config.toml
arch = "coatnet"
model = "image classifier"
dataset = "telescope images of galaxies (Galaxy Zoo DECaLS)"
train_examples = 88335
image_size = 48
crop_scale_min = 0.5
horizontal_flip = true
color_jitter = 0.2
targets = ["roundness", "bar"]
num_classes = [3, 3]
norm = "rmsnorm"
norm_position = "pre"
activation = "geglu"
mlp_ratio = 2.67
head_dim = 64
fused_qkv = false
qk_norm = true
layer_scale_init = 0.01
parallel_block = false
inner_norm = false
patch_size = [2, 2]
depths = [2, 3, 4, 2]
widths = [48, 96, 192, 384]
loss = "cross_entropy"
init = "torch_default"
residual_init = "none"
optimizer = "adamw"
lr = 0.0013
beta1 = 0.8
beta2 = 0.95
eps = 1e-08
gradient_centralization = true
cautious_weight_decay = true
ema_decay = 0.995
steps = 20600
batch_size = 512
epochs = 119.4
lr_schedule = "cosine"
final_lr_fraction = 0.05
warmup_steps = 1030
weight_decay = 0.0
Rows from block 8 of a small image classifier, named by matrix and row number. Rows with one number belong to one neuron. Each number is 500 + 25 x the weight over its row's rms, rounded and kept within 0 to 999. All counts start at 0. Numbers have three digits each.
After each neuron's rows are labels from the 100 images, of 14848, where the neuron reaches its largest size: "responds to" is what is common among them. Only what is clearly more common there than usual is listed. The data: telescope images of galaxies (Galaxy Zoo DECaLS).
# gate: MLP gate (model.blocks.8.mlp.gate.weight, 512x192), inputs 39-77
# fc1: MLP up (model.blocks.8.mlp.fc1.weight, 512x192), inputs 39-77
# fc2: MLP down (model.blocks.8.mlp.fc2.weight, 192x512, transposed), outputs 39-77

gate.18:494535518487489508516521502494506558514510467516516489503509546518499482438487521491510496518518484463522505493473507
fc1.18:557509509522479470458487495490550522527492514475461477509501499547554529505544485497498469519484507491493478508508463
fc2.18:426529473509486531500512512490477497504492482511505452497447496475478478509483486502491529511539491499475501397486517
responds to: roundness: in between

gate.492:505455498484520485525455492514515458481496541494518475474472491475487485557503493516478513529555495470512487529479481
fc1.492:502498508529470463533486496489516533477496479491563556499495511481519480493484487534492482500475529528477521450498509
fc2.492:535497485496491494468504483478515515490485452521470527498508497513521511503502540505477538488440541565550525509506459
responds to: shape: featured or disk; edge-on disk: no; spiral arms: yes

gate.497:495551495470511481544443504485546497462491550504524504517511491520510510546512525507462471544414522487508531524508501
fc1.497:543527528569505504491499500470485503507488471482500504484522477543518500496527415507489513528503517526479505423488524
fc2.497:501474495496499501543474498511525447514476527510509505487460522483537495501504488522471508539467505551505489541489516
responds to: spiral arms: yes

gate.111:513486481504474504525512465529536495516486464504479501530502478496455486502508468480480489482493553480497501466509510
fc1.111:497503542490468490531472508476477479467510574470513457481521489472501489530522529484473546540507511493510449553476518
fc2.111:492481460503542502510518519526507523548557553460452468486584513462511515485485521503497536501501551504496497494512513
responds to: shape: star or artifact

gate.119:470476456432499493497464485514517484469544535457486483503556500515467498489482532511458557543456499468499518507476510
fc1.119:468475511480517524517487494504496442478506559480500461505526506511522469515481475529478509524499515471487537474490503
fc2.119:462521509488455514472469478506514499485495464486488502492487521472457509513489522484489547489477507497547486544435524
responds to: roundness: cigar-shaped

gate.243:497504514537466446499491509503493506497503489479515515476520527533507492482505522479509518546504537502472512507483512
fc1.243:508528474530476484497525524495525570498518508504550483504488521505550532475548533474515493510462485486549468545454482
fc2.243:446518525525529481511489539501561483493446479528513534478443512531546496539481477493520475488546461444515496454491494
responds to: edge-on disk: yes; roundness: cigar-shaped

gate.411:509520476541502503478475488525520469525509541468467485548453455531516512476503549481517502548461507495484505470490492
fc1.411:498534523548500474509496505484529490499487552470447484560468475501488501522494539515464494513490499501485503513489458
fc2.411:478506477509489512506511491486451444507514544445475544512510531450494509527510522526510527482496476529514518496474513
responds to: shape: featured or disk; edge-on disk: no; bar: strong

gate.109:520533474537501510511486472495466514518508477467469500583477472507494484508489531510507495536523539478498482496488475
fc1.109:471518498504479521526496473535477502484545515539467496547485536524518541507527524498506473518457509505545530528490475
fc2.109:475463501511506510516469530506486466509482493500473543489507492510521492485511514503530456509506513532542498513468517
responds to: roundness: round

gate.262:480517471525535505455488495500483472552511502483468509553507448506507509508521507471558506485489485520528509492510507
fc1.262:501459567526499508499487487438476468512492545463489445483486453504483501529505487487496506529515501517495458525495533
fc2.262:490509510505501499510500500522479512493446429523479494502466507472454499522487514533503545480523509504542505460439505
responds to: edge-on disk: no

gate.206:475520498487466507485478528532508487494499528511521523520462478498504527509531510470493472503533527488488504504527508
fc1.206:495486492462505502537482476491500505463514479553525503462494513500468472517484500475487517523509508467541504541452475
fc2.206:477504497480460501487490492528552503510536598480499515543530489509538476519501500506450474501496493472410489547525479
responds to: edge-on disk: no; shape: featured or disk; spiral arms: yes

gate.297:497496496513490477515495483547479524496515529501500518490487545499520479489480528514467468495500488477527528510498452
fc1.297:487517515520494496526479540472475502473502477505536457504496508456506505517542482477478477502558502492523480550489530
fc2.297:507514485538527508513498519526526497519494486529482539472525528501551502501512493505493443483467499466507514497542483
responds to: roundness: round

gate.289:487526476491453486512506509504518511485497507468485492542463523536478507495455570524505532541473493453476547486505499
fc1.289:469489476507474491516505481528502535488503489528463497495470511520518512471479540463502502490441516525515537503519452
fc2.289:436517523528472484492508485510508482523494500530488486497501513471542483505485441518484509515482520559511523435465510
responds to: roundness: cigar-shaped; edge-on disk: yes

gate.484:501532485497408463505484480504498544476499465533488539508487504516519486501463504520472482513433505531510538469489486
fc1.484:492502471476473479502508434509472494519497521485483525522505494532498481480474545520508464498487519515464551476538543
fc2.484:468468499470480509480513519495566504487510534496523511502486509455512509526494486507512504497499443497544500602464500
responds to: roundness: round

gate.473:504480482505492486512471466477478485500483502510490513519495442480462450535463431518486468505489526514468531491543489
fc1.473:477499462501511517487505492523524534509515515538435475530474509488486505492490520530510448460476468491504496545527444
fc2.473:470573521487505490492507511505540512508511522551505539515456500545541509492513522471496450503480428411506495503486483
responds to: edge-on disk: no; spiral arms: yes

gate.140:467467461523488484486472490537541508532465508485494549491503519489542467501524452521490465491528523475493520450481503
fc1.140:548535511541521507501493464494500457515520500491470537476516513563505515490485523487518488532478528521484510481494478
fc2.140:468496492499479501460500485504477484503508524501484498519497501453440498476486504532491502540483496485568513479450525
responds to: shape: featured or disk; edge-on disk: yes

gate.333:512480498472510481485479510503512470520465556494490482511475509536470467492501515526495528485506523456505502516526503
fc1.333:469492483478524509492544515432476485529472540460525498520509488483504512466496538514530491453495452527494505500555498
fc2.333:522493504501521495476484509499533502493507476532502510501489485524521502511523503485517477520484523480581528471475520
responds to: spiral arms: yes

gate.401:461482488501480494523517462488490550513497541445488507507512481489500525503491535515517539477547507478485484525477531
fc1.401:503525487495476524516558465536527537513492512535481490489522525474549501491507499500502472478484517488521489486484530
fc2.401:441469510503473484503489512469491497533518516487475492517515523470477504496500550523460527488495512499560477524432480
responds to: edge-on disk: yes

gate.79:466505460485470478524499503486521524523521494475508543511498473448512520518500485466485505551468482514477548510485476
fc1.79:495512477482473470516502513512484523474494493483518470505519475485511518471517533454509502530451466506492520561507520
fc2.79:520567544494502502512511487497443510517508489500468505547479511509469514479476535481491514547553511492510553488495519
responds to: shape: featured or disk; edge-on disk: no; spiral arms: yes

gate.449:508458484504507519504467462501487482488510557480490484520502486478458491539487484507473507514524521495480517520519460
fc1.449:508514538531450499536490519473485489495530495494517521468546498511521499528507504477456521523491511521527503490449519
fc2.449:544452506492509507523507496468467509479520495487509445486574487476473497499503473511504486499516604599451466458550507
responds to: spiral arms: yes

gate.472:457513472494445464517495508539525524500489501491539572495492474482501520474535539483506509517496502494519500472439476
fc1.472:465484488480518523455501559525505474536484522531485501479495480485482526467517516452529526482506490492524506496505517
fc2.472:436500497508526483480519511477490499502547520443507493477538491528491476500466519516518524496464481469476494464498480
responds to: roundness: in between

gate.467:496526523487495470500494514510457454501478492490473491489500485485519503502511530514480481524520527493506494493525478
fc1.467:536482512522467494488492500437466486492534520503498454523470463509528514501484532503511499582453475543515489531475492
fc2.467:433510515509469500518526504488525508549487530474485521492507494479531476520503518509535486516505511478531523510470524
responds to: shape: featured or disk

gate.266:487452494452493521515473520511526485479482493500497508427480498478488455508475548504501506538516491465488521508500496
fc1.266:528523523553478489498479469502477500517505507501481430521479474509496535528525495476491493517522498498504498529477494
fc2.266:492501498492464509515499470492501508498506503516508448498497501490503501510509493491501494508527507500404491502570517
responds to: shape: featured or disk; edge-on disk: yes

gate.171:532503556534490457515460476482520479485485515503509497515501493518523493551521485508469520569522501493484502473471498
fc1.171:470547483538489514489505487519470530516513497530506529507507521488539496470489465514485470516458478479522550504502460
fc2.171:482490557483517523461508503509512518461540521504507512507488479518513506498519518484486487502439467465472497433531475
responds to: edge-on disk: no; spiral arms: yes

gate.76:520501530518530523499484471521493514536464481487474525539466523484511495474490465538540490495551469479495492478503500
fc1.76:527489537532512470470450464554485512516518479512482534519524507519535481485473473519515441504540526513448538500522512
fc2.76:486568499499506486477472466488440534502539492517503490493525505541441479506505506500497509504475485478500522470444513
responds to: roundness: cigar-shaped

gate.265:481463511533478506484505508466485474537538547451520501457492516521518509496490560512491492551523498459508515526498507
fc1.265:501479521488504512526491474492453516514494507475491467506526552528525492486492529546499467476523512511499511516486540
fc2.265:453529476502456494477489505476534489458475482525495490492476514508487487503503544475480503492470489541499493483468486
responds to: roundness: round

gate.350:527542546504476474519477528514518492464512471503513501540497493484501487520549516480467504574543505512490480496482516
fc1.350:467514477539480504496511482495477531479507513484523512502503497515552536524511528523501459483501502494517493524485486
fc2.350:512499514502518501502504517528533492500469561520508504519477507569586499480500520471542448509500480482518506427522510
responds to: roundness: cigar-shaped; edge-on disk: yes

gate.431:472509465468475485507475484503510527477472473504539523507474489492488492475454490502502527531487479491494521457497526
fc1.431:514513487516498494476478496512480487515501534497501487552496474492515539527550510447537514483490495522479477499497533
fc2.431:450477470504490505505491499480579535514487547506520478501508488488502514489515522508518480499514450451461488512529503
responds to: edge-on disk: yes; roundness: cigar-shaped

gate.300:514550532530517501519523469507489509506503431539445485545480491527483499514484496490497484504482517552474523494514530
fc1.300:473528485481495479512499487576521526483499471537448529547467484530507484491499525494505466507441518489469516464514484
fc2.300:527459505518507509472515485477501480513471530469540581495464508500482502471505525511504503503501460513532505548497488
responds to: shape: star or artifact

gate.394:461490470505472510504477505508486496494538574427503509535503483493468488495464556530509526516534499484501510489490482
fc1.394:537523530521501515495497512489521499499496483513481498488511521512539514522485491523509468516499509528518540476543465
fc2.394:466516498484473523464512480465518481531519494484473473513525520437444479479491512503509545511495480495543511525432491
responds to: edge-on disk: yes; roundness: cigar-shaped

gate.157:450562466472504518520499486493530512488517507511480511530459508495481516497499527544495456488435477494528524506511501
fc1.157:499560495536454456531465473474479475501504521532496527539480505501528469509517486471474465533508510455502532462483468
fc2.157:423464485513498522511485482446474481502536585472468438515527496480499497537510461511475524486506530474448508431487519
responds to: roundness: in between

gate.128:477533503508465462511482474505520515518491490539444493548480453506484507522511504458505482523468514485479534506491510
fc1.128:495475500479478505520496517447500502487504527495533437479508502514500514506516531498457522500539472480528478564473498
fc2.128:503520474506502536517528469492451474507558525469509489503544523539536501489490483532501465488491522562456490500532508
responds to: shape: star or artifact

gate.11:487524517550496461488475502526501507498527546454485499503486499483511516519534497489494529562485514493503483488507459
fc1.11:538446497482494525487477479471529488506497567486473459511533490508505479519484511545489519478515505526465494518533499
fc2.11:493514512489475505471524499491501499514533485457505526534531488486474509493481535529484513484464473551499487523470525
responds to: roundness: in between

gate.430:509537504468487467478537502499523497519503487474499500514516472532488488478510542470513517514448513520520527519524511
fc1.430:505491504499489492492519511471488477529510513491518453552514487501512523484457493457513535521480474500492517545514496
fc2.430:513562493485532533484495563556460484505471406539474498528457486497464508519499511515532489523525494514532488475486486
responds to: roundness: cigar-shaped; edge-on disk: yes

gate.389:459492514537494486495491531522482507494509511482514501453487512497498501482498539508485515520535487487500483470512511
fc1.389:501473519500487463515495524515493514510500517517517472488485522525521471468453538505501500515490506492540537575498522
fc2.389:525543503523480499479555480480515494504509472500518554507513488508511458513481471472476486455425510541476509547492502
responds to: roundness: round

gate.258:477549488493427468503485467485528533487526450533498529529497491495510491478513511497474483539464531483515534473470512
fc1.258:505520481472496508489508456488510498517492484463510529511490496514488472446483514521526504506477511534474532480532521
fc2.258:444488483518440509512498527494528503493518581462489455510507516444516505505484435499499516504470477492458510453482499
responds to: roundness: cigar-shaped