config.toml
num_classes = [3, 3]
parallel_block = false
optimizer = "adamw"
steps = 20600
Rows from block 8 of a small image classifier, named by matrix and row number. Rows with one number belong to one neuron. Each number is 200 + 20 x the weight over its row's rms, rounded and kept within 0 to 999. All counts start at 0.
After each neuron's rows are labels from the 100 images, of 14848, where the neuron reaches its largest size: "top examples" is what is common among them. Only what is clearly more common there than usual is listed. The data: telescope images of galaxies (Galaxy Zoo DECaLS). In brackets: how many of the 100.
# gate: MLP gate (model.blocks.8.mlp.gate.weight, 512x192), inputs 78-116
# fc1: MLP up (model.blocks.8.mlp.fc1.weight, 512x192), inputs 78-116
# fc2: MLP down (model.blocks.8.mlp.fc2.weight, 192x512, transposed), outputs 78-116

gate.289,180,202,200,191,194,201,185,209,213,229,160,203,191,189,206,210,197,202,197,234,226,186,166,188,195,188,193,192,224,220,203,187,230,173,175,195,167,190,214
fc1.289,209,208,182,233,205,203,235,207,223,236,221,171,189,191,209,165,185,222,183,217,215,170,195,210,206,234,213,193,182,221,171,184,219,160,209,200,215,209,210
fc2.289,180,219,225,199,204,227,219,221,196,209,249,190,211,183,183,205,193,190,224,205,197,207,232,194,178,204,203,209,210,178,175,177,177,189,197,190,204,181,206
top examples: roundness: cigar-shaped (39); edge-on disk: yes (26)

gate.401,205,199,192,168,205,208,216,218,162,196,191,167,229,183,186,171,184,197,170,219,201,233,189,187,195,181,203,183,229,212,191,208,195,190,199,227,195,199,181
fc1.401,170,212,172,214,201,187,209,210,202,190,183,190,166,192,207,189,175,189,180,206,194,227,202,193,206,185,199,189,203,184,216,232,205,189,209,249,207,217,232
fc2.401,206,238,254,199,214,202,210,176,211,170,197,204,184,207,218,195,203,188,180,206,194,195,220,183,142,184,188,185,223,220,180,203,192,219,210,169,210,208,191
top examples: edge-on disk: yes (26)

gate.455,219,197,210,177,221,207,206,245,208,213,185,170,194,204,210,188,207,175,183,247,196,216,188,191,204,188,194,213,216,228,166,154,195,228,187,205,179,204,182
fc1.455,215,201,182,221,209,185,209,174,189,196,174,181,145,201,215,205,158,200,211,193,255,188,182,182,195,229,219,202,242,229,220,234,187,221,228,238,189,206,220
fc2.455,201,202,229,231,215,187,199,179,218,200,228,192,191,203,196,189,157,214,236,207,222,228,193,179,189,201,183,184,185,214,211,202,204,207,212,223,202,231,207
top examples: shape: featured or disk (62)

gate.131,196,202,220,203,234,224,163,197,197,203,164,207,215,200,190,226,223,193,205,224,191,215,174,206,194,212,200,175,205,200,251,232,223,191,147,178,212,242,213
fc1.131,174,221,194,189,197,213,204,186,201,179,234,217,223,200,185,156,187,168,190,202,171,238,200,186,177,177,199,181,216,249,198,207,183,166,208,182,195,196,168
fc2.131,175,238,159,194,199,182,207,205,189,195,180,198,179,187,196,208,164,204,191,204,199,219,179,201,226,200,203,251,154,216,206,177,212,202,190,205,200,204,211
top examples: edge-on disk: yes (35)

gate.294,193,213,195,203,220,198,204,194,197,207,208,209,192,166,198,166,190,175,191,208,195,181,188,193,194,198,223,186,239,216,216,249,156,195,178,196,183,219,193
fc1.294,186,206,199,175,203,201,177,180,209,179,239,201,208,217,205,179,198,178,207,184,171,215,232,193,191,198,171,202,202,217,196,186,187,175,213,215,211,190,188
fc2.294,240,178,187,189,202,208,204,212,208,194,161,217,212,196,181,222,233,202,168,154,182,216,199,199,204,213,212,198,178,181,214,225,207,224,210,220,192,219,192
top examples: edge-on disk: yes (38); roundness: cigar-shaped (38)

gate.319,207,196,168,238,211,188,247,230,188,229,203,166,177,214,191,194,165,195,208,225,221,170,162,219,209,197,192,201,205,195,186,195,219,184,207,198,192,222,194
fc1.319,195,202,223,183,230,222,217,223,199,196,187,199,197,176,173,190,159,172,197,224,233,186,176,190,179,181,211,204,208,232,198,180,204,209,153,169,166,205,168
fc2.319,204,208,224,218,199,217,190,256,185,205,252,203,191,202,187,211,194,214,159,165,221,203,206,209,223,193,205,185,223,209,208,159,202,213,196,223,201,137,197
top examples: roundness: cigar-shaped (27)

gate.340,175,239,225,189,180,198,207,202,204,183,174,209,206,189,203,157,208,183,185,235,207,181,196,166,200,165,216,200,182,233,198,199,208,181,191,204,226,204,228
fc1.340,209,235,177,192,142,221,198,179,243,223,210,240,196,190,236,197,169,183,197,174,162,169,220,208,235,230,196,219,149,195,189,193,191,175,188,244,206,169,218
fc2.340,225,235,233,220,204,216,182,183,171,206,222,186,217,197,196,188,201,197,211,217,215,192,208,207,213,207,184,197,211,209,182,206,204,210,211,169,192,197,188
top examples: edge-on disk: no (51)

gate.205,198,186,206,195,226,212,194,150,219,201,175,220,239,195,201,165,187,175,191,205,141,200,177,194,213,195,201,187,225,210,232,231,222,179,190,195,198,226,176
fc1.205,191,202,170,199,190,172,204,218,180,231,205,151,182,191,206,211,166,201,193,192,224,143,202,188,237,211,220,236,155,190,201,177,210,192,196,189,214,193,212
fc2.205,209,154,188,183,208,192,207,215,192,189,252,221,221,183,209,190,199,176,184,193,192,179,182,188,170,207,213,150,219,209,208,210,213,184,189,229,184,218,200
top examples: shape: featured or disk (64); edge-on disk: no (52)

gate.297,164,207,201,186,156,175,224,210,227,224,207,213,183,188,204,187,163,179,192,193,172,186,201,188,190,194,238,232,198,216,195,191,209,178,200,207,210,222,203
fc1.297,197,206,209,227,201,213,186,182,190,189,212,215,227,180,196,183,195,181,227,187,159,245,207,194,202,190,203,179,195,177,236,246,191,189,196,186,228,213,202
fc2.297,203,212,181,200,213,193,188,200,183,211,203,193,191,185,186,191,198,177,206,161,205,199,202,185,179,183,181,195,196,197,196,227,184,200,197,243,220,252,198
top examples: roundness: round (62)

gate.158,176,196,215,221,192,187,201,201,191,219,208,182,185,181,206,214,182,184,234,210,203,155,217,200,208,222,241,210,146,173,208,196,214,221,185,205,240,214,242
fc1.158,214,227,197,206,203,191,188,210,189,222,151,214,160,226,217,206,197,188,193,190,192,150,195,192,255,181,213,169,201,207,207,215,177,208,220,195,218,220,219
fc2.158,179,187,219,186,195,195,183,170,197,197,224,196,183,195,220,188,185,175,223,206,211,221,210,209,165,210,198,179,180,208,194,182,221,204,202,188,183,205,198
top examples: roundness: cigar-shaped (28)

gate.432,172,192,179,182,217,197,211,224,168,194,226,186,203,179,204,163,205,200,199,193,182,179,194,192,239,175,222,222,242,227,179,204,208,208,199,203,174,174,150
fc1.432,163,203,200,207,226,203,177,205,216,193,202,216,259,188,207,182,206,176,195,210,137,199,216,168,211,159,224,241,209,215,226,226,187,204,201,235,207,217,198
fc2.432,181,227,189,216,187,191,184,174,202,215,184,203,184,194,183,210,202,203,250,219,202,218,186,199,161,182,206,180,180,188,191,219,195,207,190,190,205,245,202
top examples: roundness: round (51)

gate.331,196,228,182,181,170,175,225,168,227,193,212,229,183,196,209,200,139,199,169,187,191,212,207,188,188,211,229,204,199,215,207,190,174,206,232,243,190,185,211
fc1.331,203,191,214,203,213,226,176,210,166,181,210,216,242,180,194,160,202,184,241,225,172,209,194,200,215,189,205,205,199,201,204,221,179,164,173,189,214,209,176
fc2.331,217,204,172,215,216,205,206,233,208,194,176,199,211,198,214,199,200,199,169,141,193,187,191,194,225,199,203,211,208,203,197,237,190,195,214,231,194,228,196
top examples: edge-on disk: no (50); bar: no (44)

gate.247,173,224,208,203,176,173,227,202,219,201,185,211,172,218,202,191,158,204,189,209,208,178,214,195,179,175,209,194,158,192,182,219,195,198,160,194,190,178,224
fc1.247,206,211,190,187,159,198,207,236,197,209,214,178,188,165,196,224,170,196,212,177,232,189,207,216,203,207,236,188,160,213,161,210,193,178,179,181,196,171,199
fc2.247,216,177,234,198,196,190,174,191,189,159,212,187,198,198,221,199,185,167,248,213,216,185,196,198,201,216,201,191,225,194,186,180,212,202,190,175,203,194,204
top examples: roundness: cigar-shaped (25)

gate.315,182,226,174,182,219,196,207,206,205,206,180,216,189,194,215,187,187,182,192,187,234,175,211,198,218,188,212,175,239,239,209,185,228,250,191,201,199,175,196
fc1.315,192,193,202,198,200,219,218,216,214,182,168,204,172,206,217,210,179,221,173,215,211,187,197,190,198,222,202,201,253,254,231,202,187,200,194,184,171,174,208
fc2.315,177,222,213,181,195,191,205,153,213,181,199,174,212,208,230,198,192,160,212,201,208,213,204,183,170,193,185,177,209,201,194,163,174,211,175,198,187,186,193
top examples: edge-on disk: yes (33); roundness: cigar-shaped (31)

gate.295,206,201,228,206,221,204,206,178,254,235,170,234,215,215,235,204,208,195,194,196,190,218,193,217,175,201,202,190,218,233,223,179,199,200,199,227,193,192,216
fc1.295,201,197,216,168,205,212,196,201,196,195,204,236,222,156,180,177,190,194,207,205,170,218,157,197,203,204,221,203,222,226,216,218,167,185,197,191,204,198,161
fc2.295,216,174,218,201,215,189,202,168,198,222,146,209,187,199,190,189,227,200,225,215,209,203,182,240,158,198,197,190,185,217,213,159,206,184,202,213,201,184,182
top examples: shape: featured or disk (70); edge-on disk: no (68); spiral arms: yes (59)

gate.147,219,186,225,185,221,208,225,210,172,176,190,197,176,196,191,170,186,202,207,215,211,182,183,189,228,195,228,205,212,213,224,230,192,225,165,187,198,175,169
fc1.147,211,200,213,211,227,186,214,245,197,218,159,197,170,191,221,179,166,220,222,194,261,189,198,190,230,205,198,194,220,175,247,216,178,220,206,214,208,246,185
fc2.147,208,196,205,211,226,208,211,192,186,199,222,188,172,199,209,209,202,175,220,217,232,178,199,184,149,186,230,169,254,206,175,209,194,233,223,222,223,201,182
top examples: edge-on disk: yes (41); roundness: cigar-shaped (40)

gate.108,186,221,181,186,174,178,210,183,205,200,212,198,173,219,229,207,191,204,197,173,186,166,204,190,203,186,208,189,192,212,223,241,202,195,211,214,220,234,220
fc1.108,194,217,187,206,168,197,184,154,200,198,222,218,199,190,220,227,192,216,176,203,117,167,205,220,203,201,220,221,199,216,224,187,216,196,197,211,232,218,230
fc2.108,152,215,211,212,212,192,199,160,185,200,227,207,198,214,202,178,176,182,197,178,177,177,201,178,204,201,213,160,195,203,191,167,224,206,214,205,200,215,193
top examples: bar: no (32)

gate.243,211,219,192,170,211,200,214,182,198,210,214,226,196,183,192,184,194,190,203,205,212,184,173,203,204,226,244,207,194,208,189,194,190,216,185,175,183,169,178
fc1.243,180,232,164,201,208,179,219,230,195,195,188,199,167,218,194,176,178,162,188,206,251,203,211,184,186,188,208,208,212,201,183,203,164,189,203,248,212,204,199
fc2.243,203,189,187,195,200,197,200,180,211,212,169,206,190,213,203,201,219,219,208,226,204,210,193,208,179,196,208,169,218,187,199,231,202,205,209,204,206,254,204
top examples: edge-on disk: yes (36); roundness: cigar-shaped (35)

gate.227,176,226,185,190,202,181,219,174,239,185,194,236,175,209,226,168,173,178,150,166,208,212,223,186,204,205,210,212,220,237,217,218,170,206,233,219,188,207,214
fc1.227,193,197,214,180,211,210,185,188,182,184,252,188,229,210,180,168,220,184,188,196,185,157,201,190,218,191,189,187,193,208,180,238,203,194,171,193,186,182,173
fc2.227,197,208,208,187,196,209,199,255,199,199,177,210,190,199,214,192,182,192,160,156,203,192,208,193,203,198,204,232,208,203,204,242,199,200,188,217,185,196,200
top examples: bar: no (32)

gate.38,212,194,203,190,181,223,209,181,175,199,205,224,182,194,233,219,191,209,175,186,153,192,196,200,186,217,237,217,176,188,185,213,195,190,173,181,204,230,218
fc1.38,196,228,184,171,208,205,211,194,190,218,216,210,186,216,213,181,201,201,159,194,211,150,210,195,234,223,182,197,177,230,180,205,200,183,164,186,185,173,226
fc2.38,179,245,245,219,205,206,193,234,189,218,203,179,185,210,194,199,209,214,213,211,211,217,217,201,208,219,189,181,217,187,194,203,202,218,206,189,209,190,190
top examples: edge-on disk: yes (29)

gate.233,208,206,204,184,178,200,203,191,175,172,244,186,200,229,175,180,232,211,199,200,193,182,211,225,183,188,181,173,182,196,192,241,206,199,203,188,213,207,194
fc1.233,199,227,200,193,213,170,239,221,216,180,190,161,152,205,197,205,210,223,158,198,238,156,202,190,199,221,195,191,223,190,196,204,193,205,210,226,184,211,211
fc2.233,190,177,217,210,204,184,197,209,204,182,192,197,222,186,206,217,222,204,160,167,205,180,187,208,213,202,211,234,160,215,204,201,201,188,205,230,199,212,195
top examples: edge-on disk: no (59); spiral arms: yes (44)

gate.391,151,217,227,183,206,217,210,216,176,199,178,180,199,195,172,202,203,183,229,191,220,180,200,188,206,177,199,207,209,212,183,202,226,172,178,177,226,214,192
fc1.391,206,195,194,220,217,216,182,193,187,200,187,223,241,210,194,237,193,206,250,208,158,248,207,212,225,184,178,189,194,185,213,242,190,212,199,189,189,198,222
fc2.391,183,236,145,209,211,192,200,226,206,198,201,206,206,201,197,194,216,216,163,181,206,168,201,198,222,189,180,180,211,203,209,199,225,202,193,229,203,186,217
top examples: edge-on disk: no (61); shape: featured or disk (61); spiral arms: yes (44)

gate.492,188,208,196,209,195,226,178,165,199,182,188,252,236,186,173,220,187,192,217,222,186,242,192,204,182,197,220,186,210,193,218,197,225,191,197,208,224,203,188
fc1.492,195,207,188,156,171,190,217,231,168,197,229,184,198,177,176,199,172,193,189,197,214,166,163,193,212,199,215,230,193,183,163,161,207,178,196,193,188,166,157
fc2.492,236,184,224,205,208,213,193,212,181,220,144,214,218,216,199,204,183,190,201,213,196,199,211,216,183,190,208,186,207,213,200,228,235,212,201,204,187,196,189
top examples: shape: featured or disk (67); edge-on disk: no (58); spiral arms: yes (48)